config.toml
model = "CTC audio transcriber"
dataset = "read English sentences (LibriTTS-R)"
input = "log_mel"
subsampling = 2
layers = 10
init = "small_normal"
max_steps = 11900
epochs = 48.7
decay_fraction = 0.3
warmup_steps = 1190
Rows from block 5 of a small CTC audio transcriber, named by matrix and row number. Rows with one number belong to one neuron. Each number is 128 + 32 x the weight over its row's rms, rounded and kept within 0 to 255. All counts start at 0. Numbers have three digits each.
After each neuron's rows are labels from the 100 clips, of 14976, where the neuron reaches its highest value: "strongest on" is what is common among them; "loudest band" is the band of the loudest frequency at the time of the peak. Only what is clearly more common there than usual is listed. The data: read English sentences (LibriTTS-R).
# fc1: MLP up (model.blocks.5.mlp.fc1.weight, 1536x384), inputs 288-319
# fc2: MLP down (model.blocks.5.mlp.fc2.weight, 384x1536, transposed), outputs 288-319

fc1.34:078102097091151113112094171151132106165097115187188114154136170167153182073093075069128131087174
fc2.34:121150131122175111099135129108145172201199155127114160174126092107150149092105117113116077140168
strongest on: the word "not"
loudest band: 1000 to 2000 Hz

fc1.502:116126117132138140128096186099084141147071080120106152126152093101139136129093120112149101140150
fc2.502:097146120162128161141128128059153094123163145109141119104065130068170154160137125113096101112107
strongest on: the word "my"
loudest band: 500 to 1000 Hz

fc1.672:081104163074164165151163126115153128117074113198115184119143115134163110154137129114157131103155
fc2.672:106137085123133163058170175143133088141188098096134033135101106102109125148149108138167134149119
strongest on: the word "my"
loudest band: 500 to 1000 Hz

fc1.631:072166107165131104095139106160126124103116110166149127127090166153136165095144097129066119108131
fc2.631:124117187167147175141083093143072162083086198121137161166097135074137151101130126136145126195140
strongest on: the word "his"
loudest band: 250 to 500 Hz

fc1.460:091112126117153099159165160164109158106164089127105116138145061164151112130141068119092137131084
fc2.460:097119095084117130100205189074126046150111067136119183118164091143144183069127107184098153150102
strongest on: the word "said"
loudest band: 4000 to 8000 Hz

fc1.569:086113052076133068148107157065131130138102080121112145177137102164107161077123135102144154094128
fc2.569:159162096144121121091057127125164099057078055099119107083156124091125135122147179098073192106118
strongest on: the word "from"
loudest band: 250 to 500 Hz

fc1.304:132150109144093118119120185143142165110094115156152121154143161148121132117129169082129109106077
fc2.304:084122119117079124073136105112153103159146124072112100159110154141138092140121138098079087116134
strongest on: the word "with"
loudest band: 250 to 500 Hz

fc1.236:087118186047181102130134151089119190122060124156199147092089211132153128139154121058143153103202
fc2.236:138136108168139123187134086148174172141144083076127131092094191121162162081109100154149116153117
strongest on: the word "she"
loudest band: 2000 to 4000 Hz

fc1.643:139075155142153104138145132084100136147109094152158183136161149122129065150137077198099095120108
fc2.643:159122163119137183168107128130129169172093111092155199114140107146114116137165093156132157121166
strongest on: voice: female
loudest band: 4000 to 8000 Hz

fc1.298:095204106136116159124154166097155124143122123187141144135066110110128160201123148140090139117097
fc2.298:178179095158121072146079138118103118105139103102135103161108169138146123156172130106141145123125
strongest on: the word "you"
loudest band: 250 to 500 Hz

fc1.57:111147049061109064163093121135110108109112108118094078106094075094160108213109123145122121103104
fc2.57:149142139157119099077161181114148211179146123116195084191118147146087096122119167143157096133131
strongest on: the word "said"
loudest band: 4000 to 8000 Hz

fc1.123:119149114151174100130109158118123130186121086118150111148111092152161148168110125120166110109176
fc2.123:173220185115189180080172151149068107150110122144111142114152153098113130157161170077173121114164
strongest on: voice: female; the word "little"
loudest band: 250 to 500 Hz

fc1.191:145165210125059103091134155099144122127131147103162138098142142147126119171137108110063085102138
fc2.191:141091179145168147194107077131074109129098170150145130075189086110135101129043114140079187126142
strongest on: voice: male
loudest band: 2000 to 4000 Hz

fc1.407:119160122162075102088141111155117149078132112087107107165157118142120108178079176091165122079066
fc2.407:136139091047157114119082136094065166108092158128137140105191202039182123199129121126203116169152
strongest on: voice: male
loudest band: 250 to 500 Hz; 500 to 1000 Hz

fc1.558:092170116161176142127133131146147166160084095095145187157123134114119157137161115114092197106104
fc2.558:115141078134141112144065105133108086166072113121150123101183117126143147092127165147166150130136
strongest on: the word "my"
loudest band: 250 to 500 Hz

fc1.324:141090128106130156167080093138104134045100105132127131206171093095100151115091147173102139125199
fc2.324:150104163097144107073116139130139132137114047130115104144100129155072145082197139119142170087124
strongest on: the word "the"
loudest band: 250 to 500 Hz

fc1.124:091114142133105112116158160085126129166142103153138130133113128131111102118125148128163133086097
fc2.124:100145150129136107105090162121181147168132193158150143076139126104136219089138111078173144131164
strongest on: the word "any"
loudest band: 250 to 500 Hz

fc1.252:113208133104169159169084131170174140147102075151112138168144109131115103126090129124101169106079
fc2.252:116144177192137111124120119159069084152133079074121127146149138148147090140127128092098131169159
strongest on: the word "the"
loudest band: 250 to 500 Hz

fc1.362:143154084111141113143085137066187120081120110188111121172151093127230078163073090144080138129174
fc2.362:138083125133100150100135128132118132150138093089166125166108134084101109196156133108148098118107
strongest on: the word "i"
loudest band: 250 to 500 Hz

fc1.714:116152101134173107102084112155136118107108131088107119136103124203121132160099155165111140133142
fc2.714:183104134132171158104138087127125150057095132062162084210080130117098172135155091114135142116118
strongest on: the word "i"
loudest band: 250 to 500 Hz

fc1.425:100140102074117168157098111157152134130144074054156172131140119129107186142109135163101088123125
fc2.425:159144102113107109138145080120126065127062131135077103182122111152161142126146149079142040121098
strongest on: the word "was"; the word "his"
loudest band: 250 to 500 Hz

fc1.695:058224139150119101109137174093106099150098100069147085109143172159126156190153057168117117133140
fc2.695:069105180142120123141151187090057184123121043110146112146154131074148182085194112130129155070126
strongest on: the word "be"
loudest band: 250 to 500 Hz

fc1.389:088161114101114122134156113182181167173160106137144156185139102083152132160108148139087128137124
fc2.389:096162092130168109182139151145121187080094151084140121142097122131146184136126162141181149083151
strongest on: the word "is"
loudest band: 250 to 500 Hz

fc1.305:138101129112173126103077047149151120112110114123123152149131082150095135110136149192101181136129
fc2.305:132056127136112140097123095105084131091099194196137131147124144187107162114031101122152050072115
strongest on: the word "was"
loudest band: 250 to 500 Hz

fc1.402:086173171132079099151151155173144062106171097186144129093131126127151128148109139084107098113101
fc2.402:137100114128160145156138146093115105105179126123066092119155194064076178132119134147143169124057
strongest on: voice: male
loudest band: 250 to 500 Hz

fc1.353:124092151022142087132110181070145158151126095123059118182180109143091094105070163163166131154119
fc2.353:140126197135138096161124087111145126158100125130125132102102103162120028169104131114133129117110
strongest on: the word "you"
loudest band: 250 to 500 Hz

fc1.197:128143129154171110171091133173133120167101116125133166140118192160155067116155105094162113138119
fc2.197:079141109105105131186101165093073076072058086104073106102140108084083076120166130125109139118132
strongest on: the word "the"
loudest band: 250 to 500 Hz

fc1.484:089134124153143117200090127088114094192113124144199120134091102171108120100112143114189138138115
fc2.484:152120140134093141126132111124139095122166116107098151093127137144168164088101103099158137132093
strongest on: the word "his"
loudest band: 4000 to 8000 Hz

fc1.118:107137130113142070134100184131117111081131074197126135086096107140193118120123151087106130128128
fc2.118:097124175130136127133117103140165064113061119155087147103096125129133122148131093116180150103076
strongest on: voice: male
loudest band: 4000 to 8000 Hz

fc1.718:126098125138205100137138163100118116091123118143187083146068134115142129161077135124152114125024
fc2.718:129124167117151156105091058153133164132153074032145050141153186066163120174146091092100060124179
strongest on: the word "with"
loudest band: 250 to 500 Hz

fc1.442:105166087118127068150117159114174116118128137133108112131178106124107118145080127108149154087080
fc2.442:072144100145144146133138127128141112090136116142167084097123116126171104096097068139152132111118
strongest on: the word "for"
loudest band: 1000 to 2000 Hz

fc1.214:128138184125130148119145143129136162129122106134151108164123070181107104084126149133173122100111
fc2.214:123204076115150099149128065158069132073144111116148112140096116105144197138185170131146181146156
strongest on: the word "which"
loudest band: 250 to 500 Hz

fc1.187:138164116153103136113182121153152113128112128156087115208070106183173123071109117070109115104200
fc2.187:139159069094116127183147109148149147114108088127095143176143056104144123116113131117109096113146
strongest on: the word "not"
loudest band: 2000 to 4000 Hz