python train.py --arch="convnext" --model="CTC audio transcriber" --input="log_mel" --tokenizer="char" --vocab_size=32 --activation="gelu" --layer_scale_init=0.01 --subsampling=2 --width=384 --kernel_size=7 --init="small_normal" --residual_init="none" --eps=1e-08 --alpha=2 --warmup_steps=1190
Rows from block 3 of a small CTC audio transcriber, named by matrix and row number. Rows with one number belong to one neuron. Each number is 128 + 24 x the weight over its row's rms, rounded and kept within 0 to 255. All counts start at 0.
After each neuron's rows are labels from the 100 clips, of 14976, where the neuron reaches its highest value: "strongest on" is what is common among them; "loudest" is the band of the loudest frequency at the time of the peak. Only what is clearly more common there than usual is listed. The data: read English sentences (LibriTTS-R).
# fc1: MLP up (model.blocks.3.mlp.fc1.weight, 1536x384), inputs 320-383
# fc2: MLP down (model.blocks.3.mlp.fc2.weight, 384x1536, transposed), outputs 320-383

fc1.554 [137 147 130 135 125 140 133 102 181 136 106  97 140 141 135 155 123 101 123  89 177 104 185 117 135 147 108 115 137 130 131 130  90 128 107 150 108 135 125 130 125 103  80 114  89 129 129 107 149 141 128 160 156 130 140 134 141 145 108 128 113  89 156  87]
fc2.554 [ 96 137 131 124 111  79 150 120 137 129 124 142 174 114 110 122 125 115  85 146 135 163 157 131  93 150 132 152 106 155 152 110 148 118 116  84 154 125 183 132  98 158 118 122 140 142 155 169 111 108 151 154 128 129 118 107 133 109 122 135 149 127 119 127]
strongest on: the word "you"
loudest: 250 to 500 Hz

fc1.176 [139 124 134 123 105  92  97 143 136 110 128 155 148 147 141  98 113  92 158 114 129 144 133 137 123 159 150 119 105 142 116 145 115 107 149 121 118 100 102 124 106 157 115 123 105 177 116 160 159 106  97 116 130 130 119 127 111 102 148 128 132  94 138 106]
fc2.176 [129 117 125 137 117 140 107 113 118 117 173 136 114 157 177 131 169 163 116 125  92 131 158 130 121 164 116 120 128 147 122 142 112 115 138 143 133 173 132 125 128  87 129 153 107 153 138 105  86 134 111 129 127 124 105 142 150 108 128 119 142  99 149 107]
strongest on: voice: female
loudest: 4000 to 8000 Hz

fc1.426 [118 110 154  94 149 131 137 105 131 117 129 150 143 105 142  98 148 107 153  92 117 115 146 156 115 158 109  93 123 139  88 140 151 118 110 190  94 166 150 119  96 121 101 133 129 152 107 135 122 137 119 151 133 104 109 182 150  84 112  87 144 143 147 104]
fc2.426 [103 163 105  97 148 142 146 139 118 123 116 102 159 129  86 125 132 142  57 128 135 112 127 128 109 141 118 130 108 133 134 111 149 129  84  88 121 144 151 148 148 112 134 108 101 101 130 173 109  79  97 123 128  81 174 138 173 127 113 118 120 136 125 163]
strongest on: voice: male
loudest: 250 to 500 Hz

fc1.93 [106 119 169  83  67 122 110  84 132 111 145 123 149  93 142 144 121 122 102  87 112 132 116 181 134 104 133 158 152 124 127 158 122 160 126 146 141  86 128 172 112 105 125 135 116 174  73 145 116 108 131 128 158  87 134 149 132 119 154 151 131 119 125 184]
fc2.93 [ 98 130 153  88 155 123 115 108 139 121 131 103  92 112 123 114 129 120 107 156 143 101 117 153 133 125 125 128 127 103  87 172 165 168 128 166 109 116  76 104 120 105 100 148 115 145 144  93 147 140 105 123 111 162 158 171 113 139 139 130 131 154 120 131]
strongest on: voice: female
loudest: 250 to 500 Hz

fc1.499 [119 135 128 151 119  94 103 134 128 120 131 115  91 134 145  87 154 135 144 109 143 126 100  81 153 169 101 129 165 103 163 124 102 112 147 110 129 139 106 121  94 120 178  89 143 162 125 168 144 153 139 135 130 134 118 116 145 156 163 112  95 186 162 136]
fc2.499 [111 113 104  88 141 118 121 172 111 109 116 109 163 126 119 153 132  89 123 126 118 123 106 149 103 154 132 121  98 126 129 123 101 131 132 113  88 104 141 131 193 112 144 144 127  71 117 114  96 152 134 151 132  95 136 110 158 159 127 152 150 175  76 100]
strongest on: the word "said"
loudest: 4000 to 8000 Hz

fc1.653 [141  90 102 159  88 124 108 106 114 126 125 137 134 106 150  77 114 121 162 105 146  98 108 125 141 119 119 143  96 109  87 165 126 106 138 108 113 130 108 150 104 144  68 156 133 120 106 142  65 151 125 137 124 134 107 125 148  96 107 118 112 140 129 152]
fc2.653 [107 143 134 102 139 118 117 142 158 118 125  91 160 198 107 193 129 119 145 105 119 131 118 168  99 147 110 135 109  80  96  77 101 112 163 138 158 109 105 112 159 114  91 168  87 152 121  85 116  62 121 151  96  96  90 112 136 133 187 124  92 114 142 114]
strongest on: voice: female
loudest: 2000 to 4000 Hz

fc1.668 [157  74 138 141 128 113 164 165  88 110 137 135  98 108 138  83  96  73 167 109 150 126 145 150 142 112 147 127 134 103 160 132  91 111 108 104 130 158 162 133 181 143 128 139 108 134  97  93 181 135 151 103 129 101 134 140 172 121 132 122 117 158 112 100]
fc2.668 [133 132 130 143 149 127 139 133 154 109 113 100 125 128 129 130 144 131 126 125 136 128 156 102 108 157 159 137 147 167  84 111 142 125 121 114 140  93 109  97 109 120 120 124 115 129 101 106 149 118 130 133 161 108 140  99  96  96 153 109 142  97 163 110]
strongest on: the word "i"
loudest: 500 to 1000 Hz

fc1.140 [160  99 129 157  76 120 135 139 152 136  95 120 140 156 144 121 131 117 181 143 130 141 104 112 131 113 103 166 124 122 121 134 137 121 132 157 144 125 130  74 138 134 103 141 111 144 141 114 186 180 105 101 148 104 103 146 117 130 113 123 163 104 127 129]
fc2.140 [174 107 159 143 133 100 132 102 116 135 149 123 141 115 109 163  94 101 150 137 139 123  94 112 106 128 133  93  84 119 123 124 139  82 137 115  76 178 150 137 138 148 146 133  71 117 137  85 167 125 155 166  94 124 132 106  82 154 139 121 144 150 125 104]
strongest on: the word "his"; the word "with"
loudest: 4000 to 8000 Hz

fc1.677 [105 112 157  95  76 121 136 103 144 117 148 181 173 139 152 135  87  86 193  98 130 140 132  91 142 142 122 146 128 139 120 137 162 122 122 136 110 118 144  81  98 137  75 126 126 136  96 127  96 117 128 144 146 188 133 135 126 113 160 141 141 154 146 136]
fc2.677 [161 142  71 112 164 141 126 165 159 127 114 132 137 120 161 135 100 143 136 128 106 127 146 102 159 122 133  84 121 129 150 105 109 149 130 141 167 154 137 130 134 150 130 185 161 123 131 132 138 140 137 127 170 110 127 117 100 134 172 165 159 117 139 130]
strongest on: voice: female
loudest: 250 to 500 Hz

fc1.643 [ 79 136 154 119 123 100  95 107 138 119  80 150 117 155 135 165 147  89 120 142 101 130 122 114 118 166 108 142 159 126 129 129  97  61 179 142 164  98 114 115 120 133 113 133 150 131 114 148 158 164 124 135 149 134 100 156 116 134 137  94 110 122 135 146]
fc2.643 [112 140 140 154 122 142 135 131 144 142 151 141 119 144  94 132 129 124 133 163 109 122 131 150 132 164 111 130  89 102  84 101 123 141 158 148 141 129 123 102 112  98 160 127 153 132 125  93 140 126 124 113 118 108 110 130 110 104 141 132 145 133 132 128]
strongest on: voice: female
loudest: 250 to 500 Hz

fc1.481 [118 112 100 115 116  94 156 109  82 132  83 127 132 162 132 118 147 168 112 142 120 135  99 145 140 137  99 151 160 122 152 175 103 160 178  85 113 127 149 119 122 146 110 140 158 124 112 139 158 177 141 115 147 110 132 143 121 119 124 127  95 122 135 124]
fc2.481 [101  88 132 123 104 111 115 154 110 150 110 113 137 110  39 130 136 157 105 102 136 162 133 163 102  91 158 129 129  84 144 122 124 125 145 137 123 143 128 122 150 102  99 130 110 117 131 145 136 111 112  93 188 129 160 136 106  79 129  90 130 132 142 107]
strongest on: voice: male
loudest: 250 to 500 Hz

fc1.458 [105 114 142 117 131 115  84 123 104 118 149 140 129 159 138 129 143 111 136 127 119 142 179 129 143 180 107 109 149 167 146 116  47 124 150 124  93 115  98 135 137 143 157 111  91  94 115  99 115 146 141 154 161 127  82 120 138 163 129  85 116 126 100 128]
fc2.458 [151  88 125 147 119  79 136 146 146 124  99 110 116 137  75 109 105 139 107 104  84 116 127 142 107 139 119 141 147 126 118 121 157  90 119  94 126 126 136 117 115 152 128  96 119 133 116 128 136 116 129  89 108 155 150 127 116  86 119 104  98 137 114 131]
strongest on: voice: male
loudest: 250 to 500 Hz

fc1.283 [ 78 126 156  91 150  98 119  64 136 119 142  85 146 151 134  77  98 141 104 118 132 162 107 101 115 165 119 148  97 106  75 139  92 137 135 161 105 134 151 127 145 139 126 144 124 125 108 167 144  96 127 100 102  86 143 114 150 123 123 126 135 130 113 126]
fc2.283 [123 131 113 104 154 132  86 135 122 144 143 139 142 146 102 125 181 124 124 146 116 139 115 139 138 147 157 101  68 144 110 125 172 108 114 127 101 102 154 149 124 144 124 131 101 143 125 140 123 132 131 117 124 134 103  93 129 138 160 133 145 148 129 148]
strongest on: voice: female
loudest: 250 to 500 Hz; 500 to 1000 Hz

fc1.137 [130 110  85  90 151 143 104  93 176 108 139 136 151 120 147 144  99 136  98 123 128 124 139 168 158 188 137 159 101 112 119 153 133 113  93 134 106 203 116 124 123 105 139 120 162  86 126 128 104 128 125 131 165 121 145 103 101 103 152 151 140 130 118 114]
fc2.137 [104 155 116  96 128 128 170 112 133 101 137 127 101 112 128 131 123 116 108 146 125 106  96 151 156 124 181 167 181 116  74 153 118 128 104 145 152 137 145 125 184 116 151 180 128 120 153 144 126 148  80  81  96 120 138 161 160 119 147 106 115 114 104 134]
strongest on: voice: male
loudest: 250 to 500 Hz

fc1.394 [ 91 132 121 127 116 124 113 169 128 122 120 122 115 159 136 106 165 180 119 164 184 118 123 136 129 142 125 114 101  90 113 114 118 126 130 125 150 129 116 110 123 111 106 136 158 101 123 133 121 122 156 137 121 153 118 104 118 151 129 109 122  72  90 141]
fc2.394 [118 140 117 129  73 143 148 135  87 134 123 141 141 109 192 107 111 120 107 148 128 144 122 169 115 128  99 159 124 118 155 147 109 172 160 108 139 175 145  94 150 140 123 118 131 161 154 129 171 195 106 116  94 118 126 162 125 125  97 119 135  95 148 113]
strongest on: voice: female
loudest: 4000 to 8000 Hz

fc1.402 [125 104 120 121 140 120 131 110 170 111 157 123 103 134 143  75 131 128 140 129 121 147  98  97  78 135 123 145 113 135  92 168  88 151  91 140 132 134 122 118 112 126 121 109 158 110 104  91 157 128 172 118 178 117 153 113 146 138 123 117 128 102 134 157]
fc2.402 [146 139 123 113 102 146 135 167 175 130 141 100 115 121 144 108 147 137 112 120 138 160 113 194 122 128 148 131 149 107  88 111 145 115 107 147 132 106 156 146 146 125 165 112 126 143 122 112 129 153 107 115 165 163 114 112 172 158 152 125 137 111 100 130]
strongest on: voice: male
loudest: 250 to 500 Hz

fc1.660 [133 160  98 122 126 135 155 144 108 102 105 133  85 149 141 143 115 110 169 145 153 160 173 123 164 153 144 141  98 116 112 157 152 175 153  90 136 134  87 130 124 141  65 130 141 138 126 156 109 135 130 137 132 141 178 114 132 164 172 136 116 176 143 167]
fc2.660 [113 162 130 146 134 135 156 153  73 157 120 151 124 159 123 102 102 103 133 115 129 123 147 102 125  87 125 132  66 118 125 107  76  99 155 108  89 110 106 115 134 135 153 136 122 123 117 147  88 133 134  88 117 149  90 124 130  92  83  99 126  72 119 120]
strongest on: the word "she"
loudest: 250 to 500 Hz

fc1.212 [ 89 128 114 126 121 141 103 161 102 119 146 106 105 110 148 156 119 131 134 126 134 125 108 161 128 130 154 144 149 112 143 156 155 157 114 163 130  96  91 128 164 126 155 127 106 176 118 132 141 111 129  92 120 115 155  75 115 133 125 117 160 129 139 167]
fc2.212 [150 130 104 153  83 136 158 139 146 120 119 103 122  94 147 110 142  76 120 102 121 123 113 148 149 110 120  95 145 125  97 139 188  99 135 124 142 139 151 146 130 114  57 174 149 196 117 124 162 138 156 144 139 143 147 180 124 111  78 100 123  75 127 125]
strongest on: voice: female
loudest: 500 to 1000 Hz