A small CTC audio transcriber, trained from scratch.
Training: ademamix at rate 0.0007, 11900 steps.
Data: trained on read English sentences (LibriTTS-R), 15625 training examples, 48.7 epochs.
Rows from block 7, named by matrix and row number. Rows with one number belong to one neuron. Each number is 128 + 32 x the weight over the matrix's rms, rounded and kept within 0 to 255. All counts start at 0. Numbers have three digits each.
# fc1: MLP up (model.blocks.7.mlp.fc1.weight, 1536x384), inputs 320-383
# fc2: MLP down (model.blocks.7.mlp.fc2.weight, 384x1536, transposed), outputs 320-383
fc1.1037:098093120157181132057155168082111106097086132138114073134105145148122099149093147126146152129136111112191162121126158144116075093162159138144134184123151145172055129185138139141142195122155084
fc2.1037:151121101094124128060136126147121128119131116157146154124125088169118073097117169114059158134134045138085156115118160112112116109152142111105125109134154160089161133146100050152073181116156151
fc1.1038:122194127084107148104058109137143122189163133138144166122208179123147080139153161068126167183124106081187159091099107123157076145145131083164160150197120113079141138134122140094153123125096145
fc2.1038:102126168115113153110161140130110177120082070173067098145143129069097159054038158129106109151141114111117107134113109134085078051169072152123159138120124173088163116085089145098129149150215124
fc1.1039:108176176145144136153167108144141098083104162165162125139130146091124072093123130143072120113107085126128114093103037133160079117121158122118161104173169185150167168143047138096137090142129193
fc2.1039:087081139136158046168130091112133114161130113137117194141118112179088151158155092122160124105120189134084125130099078157140164118123129137172180123117138120173108122107118143144164138172133127
fc1.1040:159152149109103099120118141137124123197080122122138142113172144128169133165090156136112128171072123116108144128162072117139124068105144135120122100128119159145126121158102130103169168128110161
fc2.1040:108125153171162158138108141110143126109132113098089127085190125140127071042114162083151165053110083222089122076107108088123115123103093129095134119115154138105152154134148181096061134099137159
fc1.1041:093129142126110129158170100066152129104085133141111136163155143170130117180139134114090099176128163127154161069137105181103187146134093111171119104098144130115148114132155168069156081055198136
fc2.1041:163072137140133132145156147132114169125048149120120145110094147093123129107193096140131123120104146156165096200193123126102127084145129108173107100099091095163117084082076134174195117168130068
fc1.1042:107073151123118140123138142108084149098131148105138130152116119106132153122083111110160172159139182122159132106191181144107155151105085119163087127147126145049139155111145056082179080158150122
fc2.1042:137168108147097106180128128089119117140099097084199120129168075107145084185099196146173128153123101115206141126150162128179126154102162174155173164107108099072063175082127123110106102138096129
fc1.1043:157136154143121156110134114119090110138099142180208166124104166071234122089082167112103132103110135161162129121142143109146141107090167111172125070151103121119102150163152110127142143141178203
fc2.1043:208106171130132104157095147167135142205097111107128096100127180188104097117112152034119125122077152056137122119101118172194065084167158057195172153093112169113121188128134127143139121061139133
fc1.1044:128150096115106204140127089083154110106124188135172108093135176148118170159131128151123133137100162066128162139143095086145052075091167133145139130148106114141113105123152202122149107093143066
fc2.1044:114052122111163114144087103102151135149176180155089158132148140122110086149098123163123146103136083131108152129104088148126146158134148101099124159113122146123139127133115145082121126138104211
fc1.1045:148104125128098122097140082114175112159178178112062136132132150166101109092164085081089153117045083101200117109070134167126145088123092120138192172142182182134142160157142121155063147136107105
fc2.1045:080124201167136088121211110109105084094123139158140174070183179103133126137183100126134085084134138136130078153154099115113097086140154148112168214076196118187198113140118136189110101112094153
fc1.1046:154109102072141140124139116124096081140189144077112080098155184160171124137154169105097163110153139134119156113125133126141195116150185119129096175173136119107163106116146163106086152137135105
fc2.1046:179102083120168139078126155170131136100116118122098131132134116130138158097106134143114170125137139151132184115141092163153114052122140148092154154117151120154089110076083129124150148120159128
fc1.1047:124107147145103117101169179088140171112144152113160182145123100101122177093092114118122129145121124116127126104152122165115061103129071176123064147111220114137154153156064156086106135187105149
fc2.1047:109086133119147101109071157075117154156125133103147097121089160162136137120144130146145189105089158158134140124112154094132198154094146186199167107159104142070095092070129117124100105129168136
fc1.1048:150148144124100116138141121147108117170086124167127122171215114128121144151142153110145119131091113140131134100088105139116099096131095114170094156105165118142154147091069136113135126157120116
fc2.1048:124128096104086124109146100152110117197150186183116143160141123114171136118126083115134158148166162208111129096132104169176147119127142106177088156174147147093090118099185079130153055160143153
fc1.1049:149099100119182103112092134092075138113126129142076128046161168161147157085132140166173127152138138122134139127097157157094102122085092103168174134153154092150071163147180144138108183047151096
fc2.1049:072115136083165130128166146132120063096120097151131161190169118146146204102133133110121150130164106120143131136163123145163187190105127110116161146169068178082150150151088133164140077134098126
fc1.1050:163150089176118152158105124151137143153163137091143095145138159111105125099141125109095097143148156126164173124143051125123182056141146138181146148129157146123119136146126135078163116136083144
fc2.1050:169183095099155203122108140065167181111149098140138128105180115145131151226077112081142078157092137105150109113128132138122149131160137116127171126159102120170161106110106134095118134190107186
fc1.1051:113120133146100141106104051159108113120159175164120112162189107178128092122152121160112116133107076158128170095093078155145134095159143167149124136148120110145105139156171180074132091119088150
fc2.1051:038148155152162148153147047077065071146102095158179167108128153081117089115102139132115108093130152137086076185113139085133109153132123057103130117102113171166183167117150147137090167163093090
fc1.1052:176138139136069102110135132142132121103124160112127106134160164106099126121160114085116136169144143124113147115113183146115109209110061167159166162099151109137099142192124126130124108077102160
fc2.1052:091145149104163161123197137126108163180107104153128149135179072110191166115086197123107115097104185086127136150132084064148067128116139161126108172120111125155120069102178140111132106104104157
fc1.1053:079069161116107109129114067138140127155127139185161130179144149212107156165143150114083150094034051133144120131099163132196128092157119096133164074083111189126151102098173118102090145131168136
fc2.1053:156113055070105062134115100070139135099173158059146153084120099126126126132153143179152132105192110181082112107145156146137154133161163103162121143108115132207088149125117135129106125066090109
fc1.1054:130127120178129092116072114162090108111127139151066072128130124107159116146145148109109119149104097125139104096113140108149134186148150153131130100135096151127108066168117154114127158165110117
fc2.1054:127117125107169158179117155169134180098104129053144085157140085054108129109126194108106156144090133119170130134111127117119116090163127110129134127142143124132066116089146102086131160128099087
fc1.1055:183140115124148132136130144076162156105130115151189173155152139129128130189077096091102157133088151103111150125114200155168126164096085099165155128069129165125151163172120125145086133138095150
fc2.1055:169147134093118119123116174211142096065168131148127125168143139164187110106099171133157104159162138109162093178153177139159191120148128152125159160148111108184129184138129142118110083203118157
fc1.1056:100142118109115149075130146093145125146136147147219116172165161108140112106071090079120154123061191153192109147171105129063091110119117146168129125134133154120110093150137124140155083081189119
fc2.1056:151097201165139129124110136125096115183129097169145184114120096111068111106105111088085188088101105108126110157159101162169136121083130122134140144111157147158134133132151091185126064118094125
fc1.1057:139130145150124126116178066111115142112170163170149052149191212201155096128159159129155122121131147105107153127120161105161109074123166148170092087116138116155118124161079092118092152142141146
fc2.1057:094124068095147182159122102109158138099121222098155113090138145160173132167090146088132139080091153138153173090149117151120106152090119111139131129205120088192141091082125141096155163078168112